Weights of a small rotation predictor: adamw at rate 0.0012.
Rows from block 8 of a small rotation predictor, named by matrix and row number. Each number is 128 + 32 x the weight over its row's rms, rounded and kept within 0 to 255. All counts start at 0. Numbers have three digits each.
After each channel's rows are labels from the 100 images, of 14976, where the channel reaches its highest value: "top examples" is what is common among them. Only what is clearly more common there than usual is listed. The data: capsule endoscopy frames (Kvasir-Capsule). In brackets: how many of the 100.
# c30: last pointwise conv (model.blocks.8.c3.0.weight, 320x320x1x1), inputs 64-127

c30.147:202150131063134151145139136135112165135171117143146117128163105174130115157145142216110187175103132170136161170159145117107182119134123123199131155093090108180152174144138142143153141153153176
top examples: finding: ulcer (37)

c30.285:118094135125196127162095188150159111118096154115106096040098115151146159149085110118117124135139161134115126092144095119129087133126139149073110078126164064130131109092119115120145142164153110
top examples: finding: ileocecal valve (34); finding: pylorus (27)

c30.316:178119140131171094138134123203103123144151126161125155172153155155170153112090127115173132114151105125142143143107108105160111141099122134133109117134153126067145173098152154082156086136113135
top examples: finding: ulcer (30)

c30.2:189116143143153133154147090209162124080208154194150157150066153137185150139137087147195085096154119126118169121139145078168115168169084107139126078129103093155115154110159128122154132152126154
top examples: finding: ileocecal valve (36)

c30.148:135148139160137119144165105131175109142139062127114112169120159111127078143112113147134109112151159138161135112132108164143160139116119164124111143172196108120146121145119101125142135140095146
top examples: finding: ileocecal valve (89)

c30.182:083158139116107116090167081147121117118107087095104112120133160135137175149188119152157090093125095161119133161114125119191121124183164218128124125123072111070108141134144154172115144114113212
top examples: finding: ileocecal valve (51)

c30.198:144135166176191106211122167130164137107104142105133114105080106134085142160119154123144084094075084117118151167125110130139156108101119137147092086124132111143112127087100158137145133140088143
top examples: finding: pylorus (53)

c30.163:142144181148137147091163147129139141149110139146137156127120081087112113149117133129120093123096129106127089128127114089100125104119113112084107121099167117098103112127104082150128105113153111
top examples: finding: ileocecal valve (77)

c30.75:226129133134132099148146125200084129102211136171181098144161103158175118119120154165140157178136152137113191173156176123091153098119137175133166159113110152160128172117102153112186181181170149
top examples: finding: reduced mucosal view (50)

c30.151:142138130144141090128120147121114149118119128125139166106114093125123091169126122136152108111072132119130130130139129175125131123110105155083080070148154131128131140135115108130117120139141148
top examples: finding: ileocecal valve (82)

c30.269:118119192134203123207132186102135129130099148126082115088118101082111126111098103114149097090099121105092121099115120117153131103103123110128066102120135079116120151071120085115068055115100136
top examples: finding: pylorus (46); finding: ileocecal valve (32)

c30.42:125134103094130124132103166124078123099097199156164115188105052117045093096173167153123074128075122184161139200122158109084150107166099105159118070144116129127080096128091130136158134086092101
top examples: finding: foreign body (30)

c30.294:113177154115142141109188172114125108186069140118169103095138111097120154097110120167158094086155163157177118125119123161132141089156128101125137085150099134154114101147112172117141129131155091
top examples: finding: ileocecal valve (41)

c30.88:164072188213162093139108121172169129102159136133107180089081158161158124116087096130098179132124147129116097133101139167079118157133146122117089130148148122125154133104156122085103086157123159
top examples: finding: pylorus (26)

c30.103:154109098118142131163118093142090145082100209120129116082129143183080109148116148170132149128094126156200174091168121163081150121133068125111147157097097079119066169142105184168134137153152184
top examples: finding: ileocecal valve (35)

c30.220:147108131154134100173121122165135159107169140143113168141136134116166139077130130133160113146110118130117163150130120114139156133131106133166157162191132134166145186138125116110116108110134141
top examples: finding: ulcer (37)

c30.168:204142103146133136129118155160114126122195127181136176150077137119173153137117133149171063125144174120075135187156092130132147135129149114130101114125150113110138187152129153112154140124115136
top examples: finding: ulcer (31)

c30.221:131093139121131128134143149126120138109120151149116122110066081112130141124095127132107062085102081134096095141144138114123124144101112108126103106126188072087145126108118127117118105106122105
top examples: finding: pylorus (38); finding: ileocecal valve (28)

c30.141:117144108073107111109138110100094162082111133131135086149073094084125107151190129160071112104092100150109117149113171146144120144147133121135107139136080143074081092146142135115126122116132123
top examples: finding: foreign body (29)

c30.202:130142123079082165110111163159092100168173068153186150166186128206128087169111181136148176144140175176130173131141151122136141106138109128133178189147119150179150134130137172118160149141153124
top examples: finding: ulcer (54)

c30.79:173109126111176094145101152197109142133163143153182170163191121147167152145125137187114130187111177147184168138205158158128158128152126159173169135140134130152164160126129190157179121114131149
top examples: finding: ulcer (27)

c30.292:163159121137161120104158178142141101192167081105157085147159093127092090164127149128119137163123116185130149161195157106109177116137163120135151129133150136143117179100103127142141157145155131
top examples: finding: ulcer (37)

c30.41:144178136175139169100188154132181121128121120146106124096117160089169090079083086095138146122143170092131095100169106128142126211080153131083076134118146099083160104087146101140078114102098113
top examples: finding: ileocecal valve (79)

c30.123:101136070130133122033174056143099142090113092121147152127111161128122131124162136110096139130164135103122133122089144110144134126112175157138121146127080126135133123110137123149112147114132118
top examples: finding: ileocecal valve (34)

c30.125:110082120084051110069122114123145147164147105085132100139193121157115135127101114100084155164134177124171098075130095190088141135159155171128122208134209157115163146132142141095186164159131140
top examples: finding: ileocecal valve (84)

c30.253:193136174130149130185101171181101143095170189192144169147124128120152140103164148144109109113128137154127153168133121123150146113135119093156088092173151162140117212112141115117154100108107159
top examples: finding: reduced mucosal view (29)

c30.225:199160170187191137197157128181178160098162119198143130127143131119140084109124115108146076113129085143120125123118115094090102167111111090119102069132145111108171130133116114117146109084125104
top examples: finding: reduced mucosal view (43)

c30.314:098152127077112155098125116099137129191141108094111095104131131122144151142091125111117140120116205076154102081134145159138160141097129118072129197143163135108149135119138089080134086100132103
top examples: finding: ileocecal valve (96)

c30.289:143151132114109176122150182156098094177211046172156133172116103151124105143153201134099174123092124156185166183166179110137115105112115142183123146160096132117147178119094174146202197187145170
top examples: finding: ulcer (43)

c30.188:107183147168199133143160160118133179093124116121078102113099139102143118148103112107135110071167112102084118143108106098147114136115175161114119062092152089079113123104153139147124102102140094
top examples: finding: pylorus (33)

c30.175:119095105118114138085146134102065153089097120129154081150164137087117109139168093101117108108152100138125143171110133111086086095119140114153149135118064151103105108105114115122102124108105079
top examples: finding: foreign body (28)

c30.132:161159127126136172094170129128107133148139140122110127136154161125193193093102143089179131083192120079133110102090130110177087168092185117124106105111117151084139092132195137093114151135167154
top examples: finding: ileocecal valve (44)