python train.py --model="rotation predictor" --train_examples=42238 --crop_scale_min=1 --stem="single" --widths=[160, 320, 640] --learning_rate=0.0012 --beta2=0.99 --max_steps=5100 --lr_schedule="linear" --final_lr_fraction=0 --warmup_steps=1020 --weight_decay=0.4
Rows from block 9 of a small rotation predictor, named by matrix and row number. Each number is 50 + 10 x the weight over its row's rms, rounded and kept within 0 to 99. All counts start at 0. After the name is the row's rms in percent of the matrix's.
After each channel's rows are labels from the 100 images, of 14976, where the channel reaches its highest value: "top examples" is what is common among them; "colour at peak" is the nearest of a few named colours to the mean colour under the peak. Only what is clearly more common there than usual is listed. The data: capsule endoscopy frames (Kvasir-Capsule).
# c30: last pointwise conv (model.blocks.9.c3.0.weight, 320x320x1x1), inputs 214-319

c30.158 102:42 61 44 63 48 50 55 39 43 38 47 35 55 54 65 44 41 44 39 48 60 58 49 40 59 43 55 66 38 56 64 58 59 62 67 57 59 64 44 46 48 50 62 58 58 61 61 67 58 33 58 50 32 49 49 40 57 59 63 47 52 55 51 50 49 64 55 48 62 43 59 41 44 54 45 51 49 65 60 53 54 45 49 52 58 45 59 57 61 52 60 47 52 60 46 57 44 57 45 53 48 56 46 61 66 58
top examples: finding: pylorus; finding: reduced mucosal view
colour at peak: black

c30.11 100:60 56 52 48 54 64 76 55 76 71 53 63 75 57 64 51 62 48 72 58 51 66 63 59 56 65 52 59 48 58 52 54 38 63 37 31 70 35 65 52 64 47 33 57 50 55 37 60 51 60 39 51 56 66 54 50 63 56 64 69 52 53 61 46 50 36 42 56 52 57 53 58 43 43 60 49 56 59 50 64 55 61 51 58 55 41 55 54 64 46 59 56 50 45 50 57 54 64 65 53 63 41 60 35 55 51
top examples: finding: ileocecal valve
colour at peak: black

c30.180 098:38 33 64 27 70 54 43 51 31 46 58 43 25 47 39 73 41 55 45 37 37 37 50 74 46 49 46 43 56 61 38 54 48 61 58 50 43 45 43 47 62 63 59 33 47 72 43 62 35 45 56 45 50 33 39 57 65 46 63 45 54 49 57 34 44 51 56 61 48 46 39 44 64 49 72 40 58 50 64 48 46 56 42 51 51 62 39 43 51 62 68 45 61 40 64 55 37 51 52 54 51 50 42 42 58 40
top examples: finding: blood fresh
colour at peak: grey

c30.42 106:61 51 65 58 44 49 75 61 75 59 49 59 59 55 54 56 71 62 55 74 52 51 61 50 50 72 58 48 39 55 54 49 48 50 53 38 63 41 60 46 49 55 45 56 57 46 41 46 61 59 45 51 61 66 62 51 50 43 53 68 67 59 52 55 53 39 54 46 53 46 49 71 48 39 62 57 57 56 59 64 46 60 56 45 53 31 50 48 65 52 55 51 51 47 49 52 66 44 52 71 56 55 59 39 56 54
top examples: finding: ileocecal valve
colour at peak: black

c30.299 098:49 44 51 40 42 29 59 76 42 49 51 35 49 57 53 39 39 47 54 43 56 47 46 51 53 37 64 75 72 43 55 51 54 44 58 50 51 56 63 49 49 47 57 54 83 50 57 42 44 56 45 36 35 47 45 57 45 79 58 40 47 57 70 41 44 52 46 58 59 65 75 54 66 59 55 47 54 71 51 65 70 48 56 64 36 57 47 58 47 45 41 67 45 61 55 50 47 69 58 43 65 41 49 56 78 40
top examples: finding: ileocecal valve
colour at peak: black

c30.255 093:43 46 60 32 46 43 63 68 54 43 48 53 70 52 58 50 47 40 72 36 59 67 36 56 43 37 68 70 79 48 66 48 39 54 41 45 57 51 73 61 45 45 35 62 65 55 58 54 51 62 33 43 43 64 47 62 47 65 58 61 54 48 75 57 49 40 48 76 53 60 60 64 63 49 58 52 54 75 43 57 57 55 61 83 48 41 45 50 55 51 45 78 55 58 44 43 73 74 79 55 73 52 59 44 69 57
top examples: finding: ileocecal valve
colour at peak: black

c30.208 094:50 57 48 37 44 37 59 62 51 35 54 47 51 52 58 51 57 39 57 58 44 44 45 40 42 42 77 60 67 39 46 47 47 49 38 49 54 46 71 65 54 57 44 54 61 51 49 53 50 54 46 40 42 69 61 55 30 69 45 54 53 57 60 50 47 45 38 75 34 46 73 75 62 43 46 55 59 72 49 65 54 48 74 69 48 51 50 58 55 47 40 83 49 44 50 52 66 77 75 49 79 53 66 48 63 58
top examples: finding: ileocecal valve
colour at peak: black; orange

c30.115 100:59 53 58 47 52 67 48 48 59 64 58 56 66 55 57 45 55 40 62 60 53 50 62 48 60 59 57 63 48 45 61 46 68 48 58 71 63 69 54 60 52 54 64 57 57 44 68 44 64 46 50 67 62 59 56 36 48 46 34 43 45 51 60 56 64 48 45 51 41 38 62 55 56 54 55 58 51 53 50 57 64 51 52 55 51 49 56 68 60 46 51 49 54 60 39 43 45 55 43 42 48 73 58 70 57 69
top examples: finding: reduced mucosal view
colour at peak: black

c30.121 099:49 47 55 29 78 43 26 47 36 62 68 30 28 56 55 60 40 43 51 32 41 32 47 59 71 45 45 52 30 53 49 64 69 52 51 68 40 58 41 41 56 64 73 42 44 53 49 48 44 42 55 54 55 44 51 59 62 51 61 36 57 49 50 40 55 56 57 50 52 56 56 36 54 60 55 54 55 42 69 51 39 40 56 48 61 57 40 48 43 61 58 35 56 47 48 52 41 46 49 60 45 43 46 47 50 47
top examples: finding: blood fresh
colour at peak: grey

c30.235 099:56 52 57 39 71 46 32 55 30 52 59 36 40 55 35 55 47 55 53 46 48 28 52 60 66 45 47 40 29 67 45 60 60 54 55 49 50 43 43 58 61 44 52 39 39 53 40 52 44 46 62 51 49 37 58 46 62 40 49 38 62 44 43 45 37 55 46 48 53 55 48 38 52 52 51 42 43 36 69 48 31 48 33 46 60 57 51 40 41 53 65 45 46 51 62 59 42 36 50 61 46 54 35 49 38 52
top examples: finding: blood fresh
colour at peak: grey

c30.86 097:47 50 54 42 42 45 57 72 59 37 55 49 68 47 51 49 54 48 54 56 57 67 46 52 38 45 85 65 87 49 45 62 41 54 43 42 53 50 77 43 64 49 44 57 62 59 53 50 43 70 37 51 57 70 44 60 49 52 54 51 46 61 82 45 46 58 48 71 58 55 62 59 54 52 48 44 49 76 41 60 71 51 60 83 60 44 49 59 47 46 51 84 60 57 54 62 61 79 79 60 74 54 59 54 58 43
top examples: finding: ileocecal valve
colour at peak: black

c30.244 104:45 34 41 32 37 67 64 56 65 57 32 40 65 50 33 26 59 42 52 36 33 61 54 30 45 53 63 49 55 43 45 55 50 43 44 45 45 61 62 42 31 44 49 58 63 56 69 63 34 60 57 49 56 63 43 58 55 55 50 58 48 40 64 38 55 55 41 66 70 48 58 61 70 52 47 41 42 68 43 57 61 53 72 56 53 49 34 63 52 46 59 61 36 69 48 68 56 50 56 55 67 60 52 52 64 39
top examples: finding: reduced mucosal view
colour at peak: black

c30.54 100:37 42 45 52 44 44 57 71 71 39 55 46 75 60 55 53 50 41 77 41 50 75 43 50 42 45 67 67 77 38 52 60 46 49 49 39 56 51 62 53 43 58 51 52 64 60 66 60 59 52 51 54 38 69 47 59 50 61 57 59 62 53 80 48 47 55 48 81 56 61 69 59 59 45 63 59 55 66 45 55 54 59 66 72 54 62 59 54 61 48 51 73 60 59 61 58 61 66 68 58 80 41 62 42 64 42
top examples: finding: ileocecal valve
colour at peak: black

c30.188 102:57 50 41 48 52 43 51 56 72 49 41 61 57 38 56 54 59 64 76 49 45 53 57 33 70 52 51 69 46 41 50 41 58 39 53 62 55 73 56 47 46 33 53 54 52 37 72 41 56 58 58 57 62 52 39 44 47 50 31 48 46 38 64 52 68 36 38 52 33 47 56 58 56 48 46 50 41 52 47 60 51 59 65 61 48 40 56 55 55 33 48 59 38 50 39 42 52 65 48 43 65 69 60 56 44 53
top examples: finding: reduced mucosal view
colour at peak: black

c30.12 100:38 55 48 54 49 47 55 62 53 45 53 38 69 56 45 48 46 36 56 39 56 54 42 52 35 45 67 52 70 55 49 58 46 55 45 44 50 49 81 56 48 44 49 44 74 61 67 64 53 65 43 62 39 69 48 47 45 69 64 51 60 58 83 42 52 67 50 80 59 60 60 63 61 49 42 43 46 72 42 60 68 56 65 75 62 59 49 66 50 51 56 76 47 64 54 67 62 81 71 41 80 53 71 54 66 49
top examples: finding: ileocecal valve
colour at peak: black

c30.275 107:48 49 54 65 51 37 46 48 40 33 50 48 50 43 57 49 38 39 51 55 58 60 22 50 49 43 56 57 58 43 55 52 70 47 65 55 61 47 44 43 45 46 60 56 66 48 59 41 62 31 64 45 40 38 48 47 56 60 59 36 58 51 52 44 60 70 58 43 58 55 70 48 54 52 53 47 48 46 56 35 55 42 43 60 53 49 40 51 54 45 54 50 54 42 47 57 40 47 47 42 45 52 44 64 65 52
top examples: finding: pylorus; finding: reduced mucosal view
colour at peak: black

c30.191 103:52 47 60 40 37 45 55 71 59 45 59 51 61 48 54 43 44 40 63 46 60 63 45 57 56 42 75 62 64 53 51 65 34 58 52 45 56 37 70 68 45 60 35 70 61 44 52 46 63 51 33 56 46 62 54 51 49 69 50 57 56 59 76 53 52 42 53 65 54 53 60 73 59 42 45 50 60 74 42 76 43 50 57 73 45 41 56 46 60 57 58 75 52 55 46 52 63 72 70 52 73 52 55 47 69 59
top examples: finding: ileocecal valve
colour at peak: black

c30.14 101:48 48 48 61 57 60 56 39 65 60 57 48 65 40 56 62 48 54 35 61 56 39 47 50 66 61 56 52 51 45 56 63 44 52 47 68 52 61 59 55 51 55 54 59 61 53 63 72 56 37 63 56 57 43 57 38 43 47 64 52 45 58 48 56 54 57 58 52 58 60 66 43 55 43 46 44 50 63 47 54 57 38 65 46 50 56 57 58 57 60 65 51 47 63 54 56 55 36 54 55 40 64 39 66 67 52
top examples: finding: reduced mucosal view
colour at peak: black