config.yaml
arch: "res2net"
model: "rotation predictor"
dataset: "capsule endoscopy frames (Kvasir-Capsule)"
train_examples: 42238
image_size: 96
crop_scale_min: 1
horizontal_flip: true
translate: 0.12
norm: "batchnorm"
activation: "relu"
depths: [5, 5, 5]
kernel_size: 3
stem: "single"
widths: [160, 320, 640]
init: "xavier_uniform"
optimizer: "adamw"
lr: 0.0012
beta1: 0.9
beta2: 0.99
eps: 1e-10
steps: 5100
batch_size: 64
epochs: 7.7
lr_schedule: "linear"
final_lr_fraction: 0
warmup_steps: 1020
weight_decay: 0.4
Rows from block 8, named by matrix and row number. Each number is 128 + 24 x the weight over its row's rms, rounded and kept within 0 to 255. All counts start at 0. Numbers have three digits each. After the name is the row's rms in percent of the matrix's.
# c30: last pointwise conv (model.blocks.8.c3.0.weight, 320x320x1x1), inputs 128-191
c30.188 106:133095092131110136118135145140133140126147151079163167105162112117118141095115093132096125093086112087162121099128104141095169094154138122134116093102116137136117108083159156157124120096121098
c30.189 106:102120105137096113122101151144125112131064124109080139079184085123110107119095159094130163155096096122109076142068106138109124122172129110135138133114120137104123149115119110101120138110134131
c30.190 095:114105123158129192124111159121122143128113133070128146124149106142136115100076149115126129142072116136111105124121078137096140086124122135124114084108112096121123099099158144123108112134115113
c30.191 100:169147135157133109167160147127138138119093089150130120139111146105116100129121094104097146095113162135108108119161117121139114145137095151130137158150112124104122099120131111116131179135116121
c30.192 096:127139141139110141116180141206144154184119136115123132094115132138145109140120144149141142143137128113130111135133142130144125144113133140139130118141136114108130168150137131143129127160143169
c30.193 102:127113124148104094109180118130136142163112099136117131123158125131137118113128159163133120141130131110090109126124146121107139126126111148139139133136137146102104151131105127132138134118121156
c30.194 102:158166143142107074151148114082107117135099110149146130166101156089119095155117105128113121075125157155113086135139161107126112133129121124114122193129110136097140134154084094123118155113138129
c30.195 101:146145156131150113149158147174157151165125115172149140118130156134177132166147150128147152160172150145128103157120124161145144156155127169160122135139141129133126160137138128133118119151137149
c30.196 104:077096099152100126094090157114143145126047098128104154093174114108086124114078144110131155130100110104109100110091114144126115109146100131104112104108122125108109141108106088079134111105142116
c30.197 111:133147146124102112161093096093147094124118087149113088093119121169146101138126090145155102124141101126086131117093129106118091153131104121117141141128133128083125115150077099065155150116158138
c30.198 107:121113127111112092125180123144129135111129123132187086143100106164104113126117106107105114074112126125151128118154130122136172120105167114167110116153132129141104137096167180184125141153131127
c30.199 093:137130108139146142116146120122110092123130137133107104133124149123114174146119159122134095160110143133161161116145119114121133127137166116138138110111111112171123121097175133148102092129099132
c30.200 109:113108090138109160106149151168151130144115125140107127115118138149135098127112118134121102123150126116083106127103145151151089102145112151105100137134139142102135114117102121106133099147135148
c30.201 102:130125093115150106151153115092167139098122095177138129142138122148130099142118157146117104139168165125112168167133143106139096088104094134081084178143098151108149129148102111120127146137167084
c30.202 099:122134113111159102116165142169142132114136148161137139170120138177170158145168168146155125146161131139121140157182124148106146147127145127134148121151160128142114163146136134140155115143123125
c30.203 104:133121138123187145133152119144129112104173150110145131187135138144145153149138160153125137159127112142151131129131139099109131142115166089145098101130126108178134121138159151139102138129146102
c30.204 096:108163134169130115148156143177158175155146110112137164112130171149114146142100153152153152149133132175156116139140137164121145146127155132137138099119125124111122142111123130111147112113095162
c30.205 101:089120093134111142126127124120126128144095154098098119099173105141136155134114167116118124137090123092134123099107127134091134087138129111121136103078103142131099145098157116127089109085110122
c30.206 094:085106120097130136138103137152122109080124178086108090122120097126107168123122174130120093199111126140144135120101129115088141092134147095121119106140106115136110179112153126119128118124129113
c30.207 093:134142142130120158117145121144160126130128139101113115095147119146108102159107134120105133140109097165110149132132131136139097156142119145097145104119131152101152121158094137105172178104181135
c30.208 098:116104090146109141094111146154128130135121146091153119137160102148123128093131137167119136131079091111136143085096115119106168094132153137155111094121094141146115149064165169155134106075093110
c30.209 096:138121121104118129100122140143134107115127147167120105126133120123155124083131126152112120084153136114128137147132142158121133117109135110159121156168175143135140148137128133142146134149137149
c30.210 098:092127111127187179100137131127092095101172195119101134125105086156090181114076130138110095150099135101139172119102120117136141117144133126129097104127111138160143101114160169174129096118124120
c30.211 096:134116084095158102112141086135131109123117137132117117143130128132122120102116111127128087128137138086124149129127102150135149106128123118177136093116120099131142156111139113126085091155111118
c30.212 100:121104102113157118084130111093114158084177139091123117148110110132128121132103110109116100108107130139183123096129112090131155141096158080131125113091124114186113114109172163146104106093107122
c30.213 098:128132118137200137127184139191118127168155171102141144206111149110119147159109164137151129191130147123159132133145111142149129109108152125165138101129131138148151115127163164172143139133129125
c30.214 107:156158158090103099152109098136164124127077096112115077088098149168167102132164108140146124163124081142108144132133127094143093139136124112105130135126160112111153166122111079104122136147131168
c30.215 104:107130139122088153130165109141135112164111086109144126109140108172137075099094090113103159150127093148080132124106118137113076133153102127116143096113126110090126122084079097091150140108119113
c30.216 103:104106111124113139090135119126134130136140121108132162156105090137087142126111138122112121127093108095133128092126062135071160098156116102122113065106095114119074113075138132138076104109069114
c30.217 102:110142134125132123127171135169126145141130095135109128132142105105124115106135118100139164128137141144114118124141105157149143125145118132132131116166122130129125121128140153165108104159130134
c30.218 098:143088137096140098127123103098104128113127120145144122127131137148096109128129100110136114107154142132146139139151115132103176109106124137161130112169129130155110149120152139175093093138112131
c30.219 100:172166143142152072192131154097152125144131082159131135151153179108128076162159087133157108097153159158101117165130142117153122106135120130134141184160117136090177118144119148139130138135160124
c30.220 105:126105145120142148133179146182138139152119151147141145145145144153145145120108138151085158148143147149118111097146119167109165138144141134161145110158119131151084165117138138127133134126103164
c30.221 107:102104097107148168085181109121129101124185174124127093129104112171127128118115112133103102075115095126167122093164118163113163146137137123167133125117130095159122103081151190157101090129104115
c30.222 105:122119105108112125090171111148133089123148131141137102170131119119106127087138114136142102109112145121120106127125111139122167128126158108185135135138115124133112135119163135159130122134120110
c30.223 090:150147148139131136138152155115148151135143107140135170114128122146126146121112107139129144163126106176141134176094128135168118173130117164098166138152132148126187157151138125133153202113175141
c30.224 094:141137130156130130139098149140140156120138160084107120119141128110107138141091145113138141170120137130132109131113115138117156134149131153108158105118089114111127153100108104108095102134114163
c30.225 102:105104118131109154117152128163127094155120135142119135111126138127107095096120104097112118110130102100106087133130141185096087114172108089145149135142126129113117152128109131107111093123103135
c30.226 101:154167146112095107159097128089120147153101076144135137121114157111147080168141095136165126114150141133108142118144159115150089138134098149107165166153121131086132136130096109116127156147162167
c30.227 107:167134154116107121135126114136117086120083101146149125098128136150158095138114087118139117108111137126094096156127149131154099130131099130121136124194139113108137169155110114094130137157114146
c30.228 106:161181138135084115155081116115161098113092078128130107091104151153143113158142075131137131112142103157110100120105126105135096169099078118111146135136127126097127138148091081116156125117117140
c30.229 100:159155157142112116146144108179162138149121129084138096135113139143146102174151154132121147140135104130117152096135138136136116171126143141126150145131127097125135179124133122137141135112128164
c30.230 098:106088083126162147130137109105131106117171142081110101166110104127089137090089154128089096151084121137127116098122107121125129084099131122143102117120141104147111127122116148123080116140089112
c30.231 097:117100087109174124153150146137135170106163130121153117151114144124116157104117112142121106117151146109162153164128128091147171132105163112193120123152156101175139118143150145138138140159109141
c30.232 105:159071107135110105114117110134154103118098139150132125089133144148121113128117135115125103129149103113100098123126126144116117095167115138098114158118117125120114138125101087120091123121115131
c30.233 096:146124130154146140089122166100141123169146126113130147104187145134138141132130116106121135120125104135094139153139126159131141137155105159134114157143124191126155132130108102090169166099150155
c30.234 109:121115138117144142137152123143123118158180161116142109158140124156149157114097123159130124106106094129157163145123128131095161126152153115159113104116118139151131117098165172152119134109115109
c30.235 104:076104080134123112109139126149133143139114154084082150110137124095113131091067139119143117092108078095126118095117127134112142086122151117143113090090098156117121103116133159150129134098105112
c30.236 100:119159161117142101128121156158141154173133121109119152135150139136153105133147141149151146155143108159116143144096156122119089147151110149115141133140144164119175164133104083089176128112182170
c30.237 096:105091136164143144121132138123099127089146137119155133133109110123092139106092132136094155153082128130150099085133106133084158101104171114118134115134108086172121094124137177154111107106129100
c30.238 101:144119141099128127109133100132157118122149135149120102150091152121171112130107116146138130133155138121132119149107123145130093125101107084155131152163160105126121165133111124113097122135137170
c30.239 094:129113133111131138106147105114121117098119175091093085133108128125094160165139171109109094124140122129127126107142144123116146091154163098133149109142117131126095146112163131143090097130094132
c30.240 105:064125130157116123116072155115135110134077133139100167100177095100102133108101159120135162138111108121118097128068144138121092109161127107088115131076102138079101150124110101119136138107126122
c30.241 098:128117137137197144165100144154148131129172156121163116208151144121149188141113174146150123173133142145162160135143118126141162124118161145157137127148143157157143145159164148167145156136142158
c30.242 099:110102114157178157134123162132149144127168157120154161186131122158121135143121179154146148171134106131147094141160124126118144120110157146145147133121135119137122141158171147155116134135135140
c30.243 097:157157133128100082167143141111150168144116112144139159117149160057088121162133147125136100107134197124140086106181119123129145122125121098105108172125114128135112119128125138123130130149117123
c30.244 099:158123127129129107155148164186160137187101098132105145115138164166123135145098107128112150139138104153119124154111133135145111135134112170126151128118138162098174140153102104097161184130171146
c30.245 101:086105064167118123088165152184131128142125125105103164159133109117134133101090098154106116114134112086123100085141100125110151121162114123154119122111124143127083137091110147140101140125115124
c30.246 100:125163174150106137160116134132157131151088099127154114102114129163166107163141124131130147149137073144097170138099108137130111185137125147112145116137142105102126146124149111133140139106118131
c30.247 099:134135113121170117143130166142119125158169163117116127138131155099093142143088155094108141170141150117164132111168094136132137113119164118129114135139098149135106122084147185150132115127103127
c30.248 097:172131122149144121144131160116153130147127116174104122142109182153152117158146147152155124127143170114112144176125134098165156146106152145193143145164157131145161178142116110115109124147169150
c30.249 102:144155138132090078163101148121119151134091083149132149152141174113095119146127109136119152087148140146113122129136150108152095142128088112117143154131130126109132088140108095110161173102153141
c30.250 098:135146157116142129130161121154133129166135105112156119118108140139122102122118124127150119151121113142130108121140115151144146174131130139143144127172110124147136148122130162144146119132131158
c30.251 095:143166141146119134125128118107146124162150091104131137095127123171137128153127128136152170125127055142116179135137157107157111179129134192084161140151136157146181146160145093135163200124170152
c30.252 100:141092081135094131097156112161103112146129116093124135137175124134127123114122105153139112084107100095116102110127093132120171128145132110142126081144111129146122112115145149156125115088110110
c30.253 102:158140100147107130123153139205128126149110154121146124146108147142126147135111101107116147117144150120148133112138121172118142137116126111155115115177155136114119139134143129121152139138123141
c30.254 097:126117155101148153122109146157140109101159166119143112152135106101144198163158155130161090195127132119151150118110092091127131132125158079165111132146112104147123135114182104155107116148081167
c30.255 102:160154150155117099160110143129122128124104078139134129150139172104114095141147098130107150104136130160103109131123143098133100128129100112142181148141111152094140087114099106082155131149135119
c30.256 098:097122117151177156137149114121114117088165165137147104185113136120128164128084143147135118134113100133165143129119094126130167110125169104138126103107128123141097146122167159146128113120110142
c30.257 105:144143133135089148112127135135131111150110134111122116071166105143132067091106129124126119107126094108093112108084120193116096104161111113100140099155130133095121142113121091103126100130126144
c30.258 101:162123150137119117136116156107094095145101095140105116114122173081098117161132110134143103091141154150144102121144157128137135114128130136122140166138123129111130095162103128131168146125168137
c30.259 111:120141102125111168096130118141137124132103144141136142116159122143127093089108125137094091109102081107087078116087107145131091127140086139133103100151121126093128151107102090096127119139102147
c30.260 103:167154112145123080180105128093108143122089088131128133156140171117112095134145131132129120094160187140121077153141138095141136124134118121154145169140134145104124112144102136143153143151127099
c30.261 095:131129151124152158104132113146110086104145177130151126134127118157132152139133145126138125177126108116157140098113093123137174101149139106159143103152128096145118147098170135163138116111128149
c30.262 099:120148138115131132119152118164151101128141136148110118124110120141149122117120112121112099092144133132112118145140149140117111133159122077152117122164158109125138151125153137146121090167124125
c30.263 097:119165165114132149151153134119159101129164103116137112131067164128122108137136122128123134117113140157129122111152101108104111141116119134117150134130110109092141136126124103149152134095104130
c30.264 092:120095142088155159108110104109127093080154160136150118161114134120141186138108199111100086175122132139151137131130094089111126108135158095147109124146144124119092169095168120131098101151086126
c30.265 117:110144113125098129109142142147146141132106126132114139146144119129141105142092122131143145117175150119073143180106136148135067124151104123130127142160136119082151150151095116088115144172137126
c30.266 096:123122129167153092111142178098101143143100116147108179142181145117120128139126114113124139092107113126115096156103143139139152155161135113127132145140131174150166115145146153122168172128168174
c30.267 094:149137126166125136120160158125117142129145093095128142116154118132105129144112112139151168140114108167120140130129135150127115136145104184118137135132108162095138133162114103138175158116153155
c30.268 102:157151132131128125102119124153135116157139125144114108114092138118152121175147151120146114137137147122136131113169139115124132161134106105137124134155170142132150179124104155128117142141111147
c30.269 108:089112104113111140117178125147106127091147141095145114109129117143103117080125114095105117090121116117140121088132108159126180132123177127145128129122098127176135111098177194177144141129122105
c30.270 100:114112126155123097136161143168134144146103121152122160142110167126178086112120134168131132168146132125112106131110131124115122156143106130135135125118116113101120149128118125123152125146127173
c30.271 097:177166185112136126189108100159131165130136134151134104094121134157138127180128119115121137182140125169131165141133151095112098162102106157103147135133150110125170142129112104102128179134144140
c30.272 095:135151159145142106143156152160141151171122104110137145131152150128114111165115161134147170166141083174122143150144160145111114151103145163103174129104105106151148153161141123111157177128173123
c30.273 096:084093128153145126103126155136121096139145141096142134148146114136093156118114138103101107172070105105107149097119095131114141086120158142125113088148131129117084145082120147134088106135117102
c30.274 092:120139129135133150138115117117121133092157200112175123164119121148148166117108143138125118183133134125122131145120111129126166101123163109122104135096138127159095154132181131165095128108111154
c30.275 110:067119114137085133121091147133123137147093119104072131073153109118136113087082153111117125119094106129120090121093115121118087100143112122103114101095094100114142106112100120101117131079134135
c30.276 098:121152119174093100159087132120135130138079107110140164109138126108088122128091089094146170123126135120095099123096123153142091103130115161133149163112104146098136127114121082114162159108133125
c30.277 110:102119121121095130108074137121105139132108143110101147125148111099130121111111147113105144124109119106118106132086135143132077121143115119113113092123107123088115103110123093072140126121125113
c30.278 098:123108132118142179095142110145157105143171191130110130123160136148139169113091117157107119109123117112146109117137133128123173115115190121162119103159146105165137103108188194148120103131138125